{
  "dataset": "photos of plants, animals and fungi (iNaturalist)",
  "train_examples": 155796,
  "image_size": 32,
  "crop_scale_min": 0.5,
  "scale": 2,
  "norm": "batchnorm",
  "hidden_act": "relu",
  "block": "basic",
  "upsampling": "transposed_conv",
  "init": "torch_default",
  "muon_scale": "spectral",
  "adamw_lr_other_params": 0.0014,
  "max_steps": 8500,
  "batch_size": 128,
  "weight_decay": 0.1
}
Rows from block 10, named by matrix and row number. Each number is 128 + 32 x the weight over its row's rms, rounded and kept within 0 to 255. All counts start at 0. Numbers have three digits each.
# short0: shortcut pointwise conv (model.decb.1.0.short.0.weight, 128x256x1x1), inputs 0-127
short0.23:103120137119101121144076132131156144132123084088139111142109110146162150099138127100127124112113098102129122147126122144105112126099150129133151127147113152113146157124100116089133151092110120134130088113138118130104117140156164128113141121106109138150148161132115150107102147162132137095120129117106115174145113126169135098124089143133104134134136134139137147149149144134115136065135
short0.24:108131150133115143124138154125128124130148135157112168135106161166141135131158144128129150115120148132153128161094147101105163131154116124145116142141152115123161120143140158126128139110168139150143094109149152125142147146149143097142139137109117119108147156147129149133145122122101148165140130108142118077126087139132138134102121119158109109122157144140131129175114141119138115155146
short0.25:127133116144138115114108133108110112126127124138142128122116137122142140146121144116119133139129121148133114146116137137127120131131122121118123131137146116137119141142134128155136143142123135121132125137108120136140111115113135154116134138163152124139124120124112130130134154102121123107130126107119140127100126127117125146113131125116135147106106119139130113114106107126127148130118
short0.26:198131117145128152146148131145132142151140138136134153098133137106126153114123149124133113113118135128130150149126146105124152161124138144140152137134118133152150143107118133096130129114133108119150137127155127108114136139113145121157125133102127125131135114151106140130144141145149137121140120125153119137140112126116105128125140152133132136148149130137110167142126123132145110141104
short0.27:106116128128108146152145129129124165122113130115119123111164117148124132121111148116133123118133050120147112183140094126124134098132136121117104103108122140122125162113126102128137142116155115125130120136119126115141123121123107119185127132106104137136110124098142123122137130176127105129119115139130114119136114130118119121157144120152171127127169154152124125126095119132130116139115
short0.28:190154148162109120111128170112109156153129130118101138130114108134153132123123115134128125117160133118117128144108126109119171150141113122103159131120165130131174126122130150121121112137151104137162118151154107138127156144113123131139143129121103128119120117120142112114147132134127139126112102109150120084111105139121133102129141152138146158176165129149153158121144146109140137175144
short0.29:180173091128121096126119136131146117118132112113174121125087095160125146121127140114132150113128165126144113131103120149125144160146135121133145096127144148143147157114137157097152182134111135136161133112131132114121137148132134126090142109128132158125123150149131113111113137121121133103099106095100126145111134139140184129119135151129150139141119138164132147120129133130137135141132
short0.30:079118114091108156121127141127152120120137091093137132110062099129084169116142103096108127112113098107134122099132068144121135122111161105143125089130131124121158114113129126115173148119128108153136126105130122134117131140139160111086110116108106166145150133129122123097114154116112122110121107123080119097134114131137130134147130131138139146118151148136154137119147131138138117100101
short0.31:127134127151124102134161109121116107141151112145116165112126127120126142106137174113142121114163138112130128149137119135139127156115102123102126127120090149141137159108143153124151151137141132126140122126132123096135127129127144121119137142089122122120122119162150125116133128121152133138111110116116126160113134100116112120129115127117164113167132158141124132142107126156113130105106
short0.32:156141109122135142133118102126127115120149113121116117139118108143112144146124135137108156134149136111123129168131142143136132142114114129126096107101111137125128156162162118132141154158118117108144124142142129138125115099129119155150123154145133125122110145093113132130144124108137116129136128135120152128124146121123153113132118127118144105135126127096135127135100126111102132130160
short0.33:110125131131173124112157108130131136139129127143092147129118159138081134134094182153133157156112135134138107173128130187136132089166135127134110128127102116126102119159133106121110054129128138127115126138160073144129166119122133174109116104161171106124133125163127131121153136094149152154160151093116117127128135133146182144116110137115205114141131112102100160119122127126102114090130
short0.34:175117097138140103124136104138119141134159117130073120118134143123095143124143131140095148141153154127117143150157152102119127126104145156150128143127115133124098156104118113128140138143115094105134106137150117162107156123119140122148108132124137099139145119103150117142103112141142128119143095134131144108125102110117073140138130128116140092140140113087096112143096129116098146189144
short0.35:137104134167098125153108157110152136142121109090131155135105128151145109119101107139147140129138139140168143110089103134131169142169126128144129152132107158141151107135123151117132140128158148139162110109122138103136151118143145097160136118102131124133125115113096134130169143160111128124088112121133139056137118144120146150148150139122125144126147122111093165140129123152141131140139
short0.36:114128132124123135130144127129127131135120137117136134125125137120139130140133113111123132140135127137147131141151124124127129124137130121128130126130120143134128144131126132123148114118120119135129131125134138117121128119128123133150136129115124121135141131143131140121153130142123116128125130135126126173139138122129123141133135106132132127129139141138127107130120126139123137132136
short0.37:119140129142100146109113143127140101119118125151179148133122151107142114115120136110100105099138141117142115156114107115120106154126121135132157152116110148140124134133120122137108155109125129152147130107139151112122113150142120111136126137118115131117129129089141130132129112128102126145106111112129101077163127140132167115137114153113111123129135117159126142174148140123125130127132
short0.38:142135127124139119121143116142121138125127125114127134106136137125129120114124135123127124113138110119130154127144118111115143127128129127115110123118124132117134135107122124124130116116134126120128162111128132108122132134114110121108121106122122132130119121144128143137123123128122127126117112113120124151120128122128121138129139121132140128139133154124122144125123137143125103123127
short0.39:130112129128109139135133140152160135151150141118123134117136146154144107118133112144129157129106112127154116124123115138140135114159162137142136120117129122118147109129111130102147103115143140160144113119125152113133123141169147138120121117109139145123129154140123145100139135109138125134112099122128134147149114123135137131104112101151114107152130143149128101163125132142141115121095
short0.40:055126145138103131138147109119155117137114180105156135143089148131166130136114115148126128132145164121159128148138082150140121133144122109154138133113118139132129122136143134117138118134129141143133155111118202133110112140150112136161137138106140165110126166149154131101149124127120140126123118127132152170144145133144140147130141124121183133116133154161125142164113154143137120120131
short0.41:157117121145133138132146113112127156139149133130144149117130117128123149115135137127130120118124122134140135164163104078126128135128148137185131150125126144109148180135112130115134136115120159131146143119126130121130155148095128096145132140135102110129137128092152126111169152117136146154124118141151123122144139116129096145118125129161152119121149139147128121139139129135144130176170
short0.42:110137140135167127124106130138118119117120154148126138162130144124145110111153139137151116134165167149129130183141162151121147152124165143170150136128116081072119106123132114157099112113145129128103130117109115138124113110134137155159128106151132133125109109107127141136130160157113098137141147109127132110114111149143115115117078100119136120135112146134122146132149126100120121134137
short0.43:127142111098165113148113129135130095106118129118126153123156171101107127125118130137105140137133117136104134102127175146149129114115104154128093142123098117114115135156156090130150140131119118080155126108121122101109132105158124146124086108134128129127103112095108125119163153096144136114110124132155145074127152109147130161141129112099133086091142124092096093128105110172116148090131
short0.44:076119134115108136114135127142138127120117129105158114141119128128130128118135089136125130133122098109145124095102105183134120126147143129124128126126128118117121136141138114115134123128126136140130133116111150124125125137140129133140137132124131139130131139157125126117137126130118122125131126142115133181114170129136135140121122121124169142116113143138138116140119137139137143085156
short0.45:111148145122132097123151131127133135152120169138113149143110120110152141156116091155099113122115133172154121082106130127138102107114141135150135148119142104123112111137119101151127121104135123139130106129133154150136071143133145148087116126157158144115149133144117131130121145141137113181118125137108139188108111121123107121099113097106122130118127109145149136123122136122123125098122
short0.46:171135112150144129114132122105105137110101145137117138140137086090160128134132140129135136127128127169139129076129156101148092125135124142133134155093151132127128120126140104145136108146119130110115120137118130114148117150121101124083123136148137109128117137142135138158125116122113138144127150152117132161151111124117118109115140124132111110161120146144149137142147119109118125110139
short0.47:136110136114157105117124144136127101124114116114129134153137130122135131130145135138106132139133117145106110133141163122129145106114121124149140146110122116124109122164143089140110140133128114114120121139100134144120139114156142161141125121136141108142109140115131116154154125115141116150114122118117158112144134119128143143151112139117164126133112125123139128125153141124136136088148
short0.48:201139159140124118119139146116138117123118121130130140116136137153134132117114143122151118103109172133126129096125117130127145135100151105095136127118134141119167118142155147118120128127145136140131119122128157105132134123117145120068127134112135132135122133147130131118126125129126125147101138117103136151129097116133145137129138125141122139142140129129144164117128134138134116136119
short0.49:132119130096116172138112136151120126137127098150153142124100141126144126138124140106121126115110114129158114097109107144125140123151130110108115104121128142127148122127141128126158140117121121159136102119135157098124139122127138100102144125099133143150126147134106124129140120123100125159126124110110119131118132129133125141108124107135131158114136146155154095125110130127155127104129
short0.50:178137140106117133123164125126123146135133152132123104133130105130148126132133147125147114115149086113128135150190115115122137139115094133120131091128112142127133162103129106125111125159115123110135133155162141119151118117105147103104134131098115128101127115072156114143131106168122118127113133147127117130130101136129101112127114149174114178134138160134144120123141134131146144119099
short0.51:099131133098138117100126133146119131108126133121126118139129125121126121145133119131125133148129081135125116134121129140140113124119119123121111108121135120133122108139149125127130136151125118114123107143119131120131126124119122130138128129151139130131131139107134123124151125133119126117128149132127145127129147119125115134110130129128125127121113123122133103128119130124126158116153
short0.52:098132110157098128142146120131126109139147169136115147127090131153146127118155129118153130104146139108142140134104133099112131138152110135175106104148108134154153126125138132116107118122182129151119117112125131125146147141111138124135150151104103122137113153124139125110084127078144125105125078139153106144117096131124145124160139177127151108162133124181137136165167159124108119135116
short0.53:124149142135108135113129143128137126104108093111149112117150128108133135123144126127079131117113165100146120150137096128111120168121145116111140119147123129122124151117115140118111125121119139135129137134158144113130108146120144134147135131145118151127140137123116131120155139138116163143127111141142122116145133131153142129131127151165081138136120146131136136114121103105105152133145
short0.54:111134134100152070091107119118108136152148173152101138112127118129117118124080159140151098108135159119105110098114125179083113075124123155076130150118122165151109108103105126126142130119129157131112097131111112136158121106127136133120096134131148132111122090132125106109168127097160130130121118144158107131108135132137111092120113121089143150118097095141128139094112113140154137123117
short0.55:138141118101161119121095130156113090125110127126136141125125091120129132120126187102116137133113117150097102164165152163137130143136133095126136160137148129125116158144133133169156083138115099113098141166115107146136120122138135163133110126111148122125132128116113123140119154096121135132109133073091161140131108142130109142128135101078163156145129106121139088113145119123137138144102
short0.56:102130091121126118140133132165120135131128137120150132131149118109130156151111096142110142141121139128128105106105127161138139108161115133162121128121115147119131104133165118110160116125110132134115141144120120140150116093150117159119126117141119144137136127152114112138155134115132146133147126150102132184115158118133121138124103109095147099125118116141121103119108111127114144094146
short0.57:052135132090147137105133144131125123120120145158137118136103131117144131125143155151099108130106126132114068177137150140140134121149119109117118128139146128098142095129143081139120094116127107116100145149089141128130104144118129129171112125161148136127146156123124131131080156113131149166136144106111135106099080153155112132128130126123164156137093131140166131100145131133157131132122
short0.58:156112103111168129128108124149120151106119112142132153137135123099112129142172188105096138134132131132115080142104163161167138148124115140130137145140120134129113125137152121156161139141116125102130118134110095107123131136138136158128111129132142132143132127124122129151118144103157163109134140092131120125133152096161130113128126138114144118137110130098146135101126122126100135061136
short0.59:102102130092138101098144119151142095123128120129106095104121137147103115124117139113125118117147144145099114091151134140114134137089124128122107122136157122095146094112122124148155137136112121114125103122107119138085126123113115117121120114121120121124147129127126115137135119103151117118134133124099117075111128123136102119120127119120137129119112107091149119113134141146132106115132
short0.60:159115147139100144148139107136146109114137114139135125139081133132108125136152112075119146123158153129164142131121106123141109159144131125151151146109088120136114139126121140118126125118117134146148175130119136132132142163125133133148140128100112128116144121133146118131101125139137125109121126138096125137144153132127119105179119150131090163138167147127132141115144144118118155123119
short0.61:175113128083137129141125127106121145148117112122144139111136123107138117110132142140121097120133073127120110103160130085111139102123105143107126127138128106141103143110112086154109134116130134129119125125109111125128123123102130119079128124140127115133124118106113110144121130098127107124144121135121115149114127132121095121129143128138187120142110153121119130107123133127121109081155
short0.62:104114122110159117151137122175125105110096134129114109146116096112121108117127085127134104134119137146101126126156163128153083111118144143122120143103148145135092119136133120131124137141122115118093123132109142127131142106151157157126118102145125128140125131123142088105134120130122094090113139151084139171154118142153095129124106099120114111126118099105148133146139121141138136119147
short0.63:126130126087107134157124119151127151149148119133155132115163138143121158110148116098134130122098125137146117120097119114117134123120162111138126127115114108150130120134144141085148111137153148138128095135131129123138128116139142137155167139124108102150165146089150141099172146119142138103121114153142150090151106146155127108154113144159136139130148136131118156121141093115138124135124
short0.64:156131112130143121143131124125129119138088136141103158144114101101119145126104117157111125125084132129122100103139145116110133110131126139147132154125139158123119120135132132123137150126126108104122127131116122140106140104137130131114081133156145142099111130128111125156143140144123126143146133104110117124123157144082117138136118110102117114120144080124107150152124113122139138109149
short0.65:155145162125116127122114125148139123163144132128130153120140151136162124115140138120143096120128121115149129122163088116126134123142108113130131124148118140159138127129120111138133107123139132158141147125141127105142127138138145110104133134094118143129135155141113129131131123113111122169117124131144106149144134132131123135126127142136140133130133150153152110147149142123152122098135
short0.66:149118120160116099142152115116138137144150054141082135120132146128086132137118125109145133122171115082120183098164091156134123150143161134150130114160131152134131113100131179089131113141127144149130143148147105119142111138109135113108151124101111141129149109206125134148138131140123146132105130148130128174137096119142094092155147154161147144147169166121134164142125163154112156081121
short0.67:184144154140100140116098152138133125134127152123140132125131121142142135120107158119118120121116151100147139109115115112143117126152140098121115119131094128134145105129124142131160128116111144163147129145163130122129136138128146131107130152096123133115140154106123124093172129122143112164119111143141116149146122146132131122122117107196107118126123161167131103140110135157143136114093
short0.68:129125128167119166143135114131147142133142118126112124121176136138126120132118116128150150140122095123165151162134110145121131125136147135139123134112132120130124141143110132128118152126133137144149154120136126138134121147115132132143159125142119108113129114167129134122163134166123123136155130136134136170123140114099128135118124124150159129107153148150133129145109106117164134159146
short0.69:164104131136138117131108116131092135133107125124119162132133122131142140113158148146147103133093143142116107155133131146136097111141126140105131132135156095118107133162124119130114148117123147120120156134082121145127128149136146133099123107156134129147112114126111125141130147123121133149127134106129110128112149135136111116130108150100204151120086112118130121100144118136123137099165
short0.70:125113133160145109143098140106139132107140127114090121123128139147128108141119137136140131147118131133119154101127142143136126128132144144083137134124152127165115127149137127143121122125109127113101117135137116138150120111134143155125112128147129111124138121198097128117118122159124099115135135119116132157126125155108135131138112095107104129123111129113114120114118108127119157154112
short0.71:158118101129164101137124142148130106113130089136135153120116124126101131142157160103135135126111219154093115091089172165128145132122127116135134159121129141155151102146156170130141115140120117108088107129124136122129123088149153166125122117135131117126136144150103136142141129144130154120122115081121148124148123131131130128150115112102103117122088108099124116110126113126120150121135
short0.72:201118134123125127140129135126130114133120106129134138113123118124132126126128136121131111134121181127119111089143126120115126120108140126115141114141132126119138103119114124138136109110127124143121121124129116120126119118108128135070128134126131112141129129139126126129111142113128125133119126118109120187114107127125125130136133119123127119148120119132134127112131137141123116105103
short0.73:084125133109153143130128099121112135127110135140140131138134115117111148137142138127137151130123113158119109144113151103133125103126150119133133152137130111116120111154140115131125116135116136120122118152104128150117128122136121150163115142135142137110144136080117120125120120103154132102125116108132147077124112131139121118152125126113119124131116141123109123112128120141107132132139
short0.74:117137123103085105122128168136128126144122133130134149101152125139138134124145140128144145103111135119130115176113110148127170132114120101112110111137107155119153112126150135118148140142122135133119126137116141099141109122115169117153129150113140141125126144133143123073136155145133118136115114110145128133127136160127118121108149109143120112111147134148137128130087134177139160160114
short0.75:130114147125118148105132122151130098123120128129141147125119140104157107111113150106120118124127107119141133157154129115120121138145108126123142135130136141151124136141122111120135101107150111143145126121149141106149148127136132124138121142111111100137124139107120130117157131111096111154105106156141127082131119125120138115110144139165132121126148120146137131136147114113133136135133
short0.76:072135141118114133134156125136128136158136181118095153124129171138155167130127134139145137130134135119128147160162100151130143129123135115115105121120127136115121142135131144114151123139134133122134128123121149139131128128159125132179118127095115144139144138162130137110137127138142125107117113124136152076133123154142129146123118138129139159120163143129133123121116131146117131169127
short0.77:101126119123117127125148144153135128123131153120158119141160136131122140137138078145147145121119090117144103096109096170158130122142128121136128118117128153106141133132153128118144121155130130150131127147130143105141127142160127119129134128116131143123123132161129130112135121130130147146124122128112146196122121144145142143123132125121154135142112146170153138117142142126117131112132
short0.78:177143123120089111150148116125120142121151069113157125079174101112081152120141092117148150100091159135115143140153075079129138131113143124132127074130093142107147135121125142113105126140144130107122076137155112090158103094155144083101118129098123120121137126100090165130151131156103068125121123163121128113135094150093120135154145142168123141134147124139139130105146103144144111169145
short0.79:132131132111162081099121142090105138122138146135108134142121113145106106120132141121109132127125108105087135128147144125142112125109122142108124126128137094123098154119149112136121108137134122106124136124141113107136132117123109145134106134144147113152124110148107108099125119131123117148117129138155125124127144092138132096104138137130107103137112133108121157121148144115097129112157
short0.80:117159155159097122108150118111124098133108121120159118111146119112131153131124139136143096112129152114139148141130118103112139142117110123124136094154129140121151145107125150130102112126135117142153112133155140112139162128111112110116146132127121117118108110129121116120123145115116129141138122128124114123122135145113137124125110152148152138124123106147122111118129128112127132141090
short0.81:158130136126084115103077133121121136133150116116118107121126138144119112107122117134154127121121154138148156125140083107126134106152149120095157125126157125126138110116091133120163101129107134166148093150162169114113093114118155102112141145102085133137169136130136151135130108156103095138131105125155137161122110122137110108089135077124113161127126135146099123135135130098160139165131
short0.82:105133136123102116131103129141111148135133142130120135129151120138138137104118139119122132123114133130136126139144095136138126102114139121127143121126133135135107112111132110117134136117113131139133159132105145117125116124136118131122124128122116156141136148138146122101107132148137158130110103135136129157115122125155136126117137148123143139108127133149102163146136137126127133111133
short0.83:075131138139096126133106128130158110138115142115092139111108125112154132133142162110126122136116139118147130199175111149115145136151115098138124148149114133148130133123103143119139104117112114131149148126132133124139134126131148126174123137105104136132146144165101118102152161136110152133120139139129119058144153130142131135156117137146114133129148144144115081127136102144121137118126
short0.84:114135115108114142132133147172131122111132115128122130129120127121111135127155152105112160112135101117145110143119122156127138156131100121142121125126101136126132128111131148116156126141123131128143107129145139115129127133140150111169135133096104116134152135086115121125132111117130147127118115153123137084131106124148138132110132141123149118129127139134159105141138127125129126119105
short0.85:154133136100145140141114133124123129122133159152141125152131109114132146132140127154115139129127078129117124134126168111121125127111144145137123140120135136107125142124128120148135118160142132130159119136111116136117155137144148120099124111133144140151131109081124117142136130106139135093137114143116140097135089139122118136122122148129143131121162093094135114151131125106152150104138
short0.86:143119143175111131116160107129121121144150135123084153107141143154138127102127163128128081093132079102116136129131084134103102122100120124133120118173118113134118144086112119122147160111125166109140161105128111129124148174088151111110096135103115150130145097171148125096133136122131132160140107140112074169136142092138100150124131127146175099146146122127163143163125138135103116130109
short0.87:129147113146143130150128116121074140116133143113125120115127148111133141120120100149125135135120114138093128140128165155134145137069162119107129128096126129141126111136128130128104124123107117073101142099118105099100138122140121135139112107145120145131109140110112138135133100139115118144131150127100133119135156117143110100087138144119156136149115114083116151149147138133122138144160
short0.88:157101165099105146105149155136098147140118120125179142120151113144132119112154125119117091102151144098120119109141092136122125135136136116122123103147128098123149161140169116105144116110163144137120135121123149121140181135121112120130135157108095131114125157065139120103158149106107109109098082097122118096155146149152121147122128140160105132105144148158133144130143142131123122134157
short0.89:131120093114143156107105162157141142113131170140135112139146142161131125132117131148160148138081108151129096111098165133127112122113134138108124154107149124115113131121123123123132145134098127119107128120131132147092150094155126139146117092140132136138136128134138125139092116173133122121151172126124117149119129127118169137105112110127174137128113124123138137100120094124134095147106
short0.90:104126123127115107135131134126124135134135150116150136126132110121128128117135135131146139124099101116142121149117101140131123132131147102118128105123121128112132118145138121108139129137141126140140138122121124123133134142148119133124137134113103155137129126159120114110133138127108128120122105137135128161104160125126132156142125126131123139139129130166135115137120111147132137109145
short0.91:142151141131117144123117146157144135162142118124115120122143133148137119124113145131135136100110125129141109123108116135125138153129130095148110107131117134135127098124120124086096130119118115125149150114148149120123096139132130106139132129124133141128099141135131099126142116127117126163119137153131125141128116117139130149127129138137152127118154115129119116150115100110173129142113
short0.92:143136126103099106135124142126105120135143138146181150137123148120111159125151128094104160113145170120128151148108097094135126148115149100136144114134102118131133141125129153150113130136118143157144175128131137118104129133127092136138131113106109162129147143105161129121185124125113129116083104130140134087147136154140125132141138149106125126143137110139125152144137151157110134153118
short0.93:122137131132146120128134136130140123133121127124094136148120153149126128132119133150144132136152109127103119153162122139144136129121131124094112138115150120116123139140129137154126141149119115117118142139119118169109149115136123139137133100141135133123123125140148130115117133107141164125133148124133145134137123113123121124127117140115169138119119114116125131103140133110108133118145
short0.94:154118131157114126137164136097138115125097115122150148125135135127165130120116138141144102124132132110156124064125104112176142132136123123123132085128126135141146122128132141123122110147144115131121080120156151123112118107134106117080147110082130101111106125145136112135135112133103101143104133145137144172143096158123146133123143118175166136130154150146095095160127117141132112091083
short0.95:148121127160138108123140129084118099114117132134128141131113126126138109138143146148145132138128168128113116138133153102128120140121091126143147137146141098131135139128133131137094122134149115094120117125142122124138121126122131138141128128162134108110111090159115130148103136131117123110135144140119123102130138129124128097134131137126118136147124124109115123104141111108111139147104
short0.96:163152125124127126151145089120114149118093158117129124137139096159150152100131173149092124114148074109156141184164104095153136105147097116097138087124116119123118159092101099109128120126146122125171123148140169128120116146105130137091145111098108151132172141102122140152122146150127142138137103146120104185111103125149119122137121149188145132143171165123086161122127138116103111096138
short0.97:136105141135119122119125137150124149143123133121133141116145135141126110121126133107139126112119117128130145149127122110128114149130122138149133133127135123136141131147129120126134141119142135138129148115142136116138135133124139133138139136131127128136143130129125134123149129122119101129111134143143118159124128131135141117125133087138152137121149130143152143134123137131146125136128
short0.98:109123149127112115127139110134150119163138178129105118128132160145137106141102118149138134126144075143141139117180110096129114139138110137157111166122140119142118158134111111129138129126120129123136132124140143145130118141132120119113140134126147134110122132131142124139161115115135122132139147166128135175129166120125108124110111130136130126124141129143144123140099132112139118126153
short0.99:152129118079154108162161105110111136109130112125159114127188110126143107121160174113138121136129133106106134149200139133143140102121176145135118127152158128132110174116120101127107146137130136105110136113084093102110155152123103124089105102138135125161126111103140101139094117115131141135144163139144131078136130093152098107142123149105194122135103121094127102134126119118154136122181
short0.100:139132142144117123138115133125152104132124152125146154133111152135146110116147127115146139108131101121160131137134137124121099135120108144131154126124119121123127121148141090119134123128141150129149127104142159110132094136159149121130132111101110116176124127087126118111139132131121094130100077148142117110142103131153154120149150106134145087125157128165161086149170124140144119127120
short0.101:178144126158115133107085145100144126133142114128129111133120147134136139140127123130129136139122163122160146100114101106136125150134133131122133135167133136122119104141124146133120113135107139148139143136160152135126152130143140103126120121115127112135124135136128140112122145137123147133134139135147136130115104144129148152118132138136116126122117122143122115132134126122135132155109
short0.102:087115126115155122113159104122108130138130144135115163148131131123137126133153157143126132122126128127114113167135146125123144133130115148117135153125144131125123138127140122135115153125137125110102135155104116147142119139125137124167128121146137129098136112140105130143140126143129123122157114136120122111120135148139089114121103138116123148125112130117159134131140112098120147133152
short0.103:105131131122116101138120140124132152126120124122074114120092144125125134113135140121113128109122160111122143158114113124133127124121131118116104123129117130128138113124111113123120156119148128114131127130129144120138108126116144107170107134123104135124144135136117114116116155170123105145131102130135102082134107120114136130140122118140100136134159128134142117124134127129121124160130
short0.104:143122140161144143105085111152141144136130143141118120159125172130122132163124178131125173150141151153131141116155132137149134163116144139175128165129138133122114105136146137137154123153105110136140154143150150144120108143142115139143130143145168147111132145133124141134131119130138133125143155134138155147150088131140114127110135118117122120114141112143118137131134136122113134174114
short0.105:126140121150107109122113136130151103124140140131124135129127135149130124136122143117127136115121214123137142100104129141133107163138114123153147146132131150135146104125126163116139116122125128140129116131155145132135125146139140119135113135121131127117120117155136135122128142138121144132116121111144123105141135121128147115142129118112075107136126107151135114134117128126127121168102
short0.106:153124142165105146128122118157113125133118141121126111132142143121133112135137143107150118108146128118156132177116122144112117141132123118109111112152127125164118139130139144135123130145133123156147137135168133103130129154125120125120168151096109141133134154092125113108132098130104093139124108146116122137161096127107133151138162120129122117141158127142122110137113130121144117171139
short0.107:129146147142110141094117109117134132127129115119126101133139127127125135121155088138138127124141144102156143104118110109112129123114156094116111096133112136118121120125125152118100105149146120138135092112153165110127152145125117107131146154122136134129129149121152125119110143143118119117120123107151129115147146150122138151146150129156119122117142153155162126153133122121161129134133
short0.108:171129124130139108109108112135113091128103141132107148130136128121125131131123193116119127135117136149123121127125134127125127110154119137150113140123137137109124117135133126139138135124125116132118105117092126121133119122132095157098102131132142118139124143115145151151168108091138150147112140104155129120144135113145134148127147138118110096137105117122125106142112121130120144123145
short0.109:113136133105102147105113126136125111147144110139147150140131106109122130128126136118126104119137148102139124109135079119131111137148112108129120096152106149159142132124115133120131130120125136169145110159144129135127159131121147113100127168085100126136154164123133139127121113130133121124129118106126108161167131144132136155132103155137139149114132158163140132142134160104138116100124
short0.110:098116150137121135114131111127103119132109121118165098130140111106129134122139125098161126127112064106147130143145113110149105149158131121093129111151134134139125173116147112122112134127137121161130111136126149100129173138122122128137141130113116135129125130104127127101093137137115137120103077123115123133109101142116116133138147122118141140129113150172147147138138133125139159120096
short0.111:157130118136118142140094122148137129125137111120123111144119144139118144111132121142125135115133133121133134137128115148136129146115175120133145128112109137138114100136119145126137097133134152147143140137146126141124143152134152120142145124098121135135134127095116120123125142142140113120113117115113137149158117138119146131153137128121127125135168116120119162154136137128165138159125
short0.112:157136134149133138123111119130128144138139143146101127140131137135126123135126165143116138121142129124132143128153125074135140138127107147129128146138135139134120129109127132135115129148134117123139133150139123133147135144129116113113125140141128131124119132110123121142105111131130123129145142140136120087142117149132128122108120155140081118126138118132112124133146135102120128146124
short0.113:176115130100121133088135155143124102119134146151175131131151133126114143122151146115118122105171165112122106155133110120109125156111105133108115119159096142123153132138120155132124103142119139179148106126144136082112166142140151107097128155108111151148126138102139127122143104080133119145133117141135122130125095119129167125130119127108147116146118135149124121120110151161103121128155
short0.114:127146141126138114146109128115125122113113159124104122147125103131152116143133117121121110141106143156130136125130140128114109093120127152166118120126133130131098137134144122126129136127119133135139127128101130128132125118113137146117090095142130107145112111155147088117171122154117132132115126138123120127147140097137123134154123104138121122101114113120151082132116122118161137120138
short0.115:136125141142120135150168128130129129149136115125129132135125156138139170142162125119109154102147204119143125107113105134142171164142145124141153119130127092125135125157140181116104133126131131150143141128156154133135115153139135112153161127109126154125141160132115126128130131125151140125115119115133131115132104139175133160139103124119108125131146136123152163161151143136148115132183
short0.116:122124135144115138110119175108125136152113115117101155122105131124145150099139169111130093125124118118131147092104112133126138153140136116137161118151124120142135129136124133104135154096139136133128166106114130119124118137112142110126120134119114138148145146145134129123126141128111138144108126142149110158148132113138114147104154140123129109115122134135145168141139125138134121110113
short0.117:106140138084151140099123160148103128123091116128116147147161099121134124145135147135115131152107141154111095143139156154139129097134165133140121142139128136106146110159152098124124145122121109112118141140092127131127145127139164150103099128174163138117138131088115137137151119088122135113128147132104150126151129123132121126110122118103132111137125129109129122122118135124112136080156
short0.118:069158103164105099087108125138119122154131126128131123120102164113136142124162148135140152133111207128147119141092089156128151184177128107129151150176135116135153106139166154097144103114131114150117142135127128113143108171147149145152140148131137185136158161203099132102123149113080156170127120086133136181126121111159146126129123144073174151131114109151142161119141138119121167144135
short0.119:073148147117109142130130131140138143139134133116141138154106113134142123132129108128132129128141091125155122114125091153143122119170112124130130132124130139134137155159137120119143127145133147155137125127110132143122137136153122141124123132123126158127137160154136124112146124125132132124111101116138136195140145130132142150117115142122143158113118153150149138140145143130139131086156
short0.120:119118120126112138129134134158154111114121104128129141111149114136117116118136124113136137113120164124152128143113118122113121126155129136162120123150114140136132118129095115114131129103145129152121109100146123118146117148136138117134116134129118124115144139127140139133133124115114123115132125148142105098139119134133151137130134114134101113123147141146129107131121127131123107133112
short0.121:146121122108096125143120129157160123135138128105156123117115134133115146113150117119125109111136154121111124137116111120117159124125118117168136101140114126149137099134094119119116126107135118137118135133133137126118151116132130118130125141119111136126120147109134142128138141119123123110118105107125118123141149134131136108155107158140136122126124131136113143120139142118119113120135
short0.122:129132137092161125133126138148120118139121117162156141140116116123102138145156121115125142123138147160111079136139173134138139138108123133113123132153126118117124098119132122148117155132101121111112126130113134148134129177126144116123133132150156134129149147102098128141133104088128127103160143147069123127123131123152107145111132133093164108157118114113160137127113149130127102137173
short0.123:132129122114172120143124121135123135117125107134124107145144096130111162146146159118160147138114143127112124120156160142153121102119140124120103113147142154134103130141149120151118138137119130140114104145106112114131136125146142155116098117161142116143129121127133104113124122110117126110128143132105134106148115122129108131144126118091138086132101120124108122121089082126151146098135
short0.124:121125121111141134140156134148136129124131126129147138143148111139123140134123137129127140141113102128136116111126115167159132106139143122122139138120137149117117140149141117122148104126120145137117136145114129140121141124151140145085114127126132129131141129139130138116133135124137143132140121123128142175116122125136128139139133121134181128126125140139141130134119123126140136084134
short0.125:110142125103122120130112146134136120120127123130140129116150107121125122125139131116123114125104126122126113107115122138109118134121135115132122096135108130123144112114127126117120124124135129136125119117130123112123117122117122120137129114118111126129126131116135119122132121123121134141120125125111123112140119125128133133127128126122129132127114124130131103135147129140136126132103
short0.126:162129130138148126156146156105108113117093104135127159148134130137113130126155116120108152169103140147119091148139162128128149118119109109170127119117154076109164147156149113154148148141171110098128137125092108152128126107122105135150151112117152110134113119115113141156157121096120135140147122147116151111120122151091124162118153120111138098108148119099155107091140123098138135145133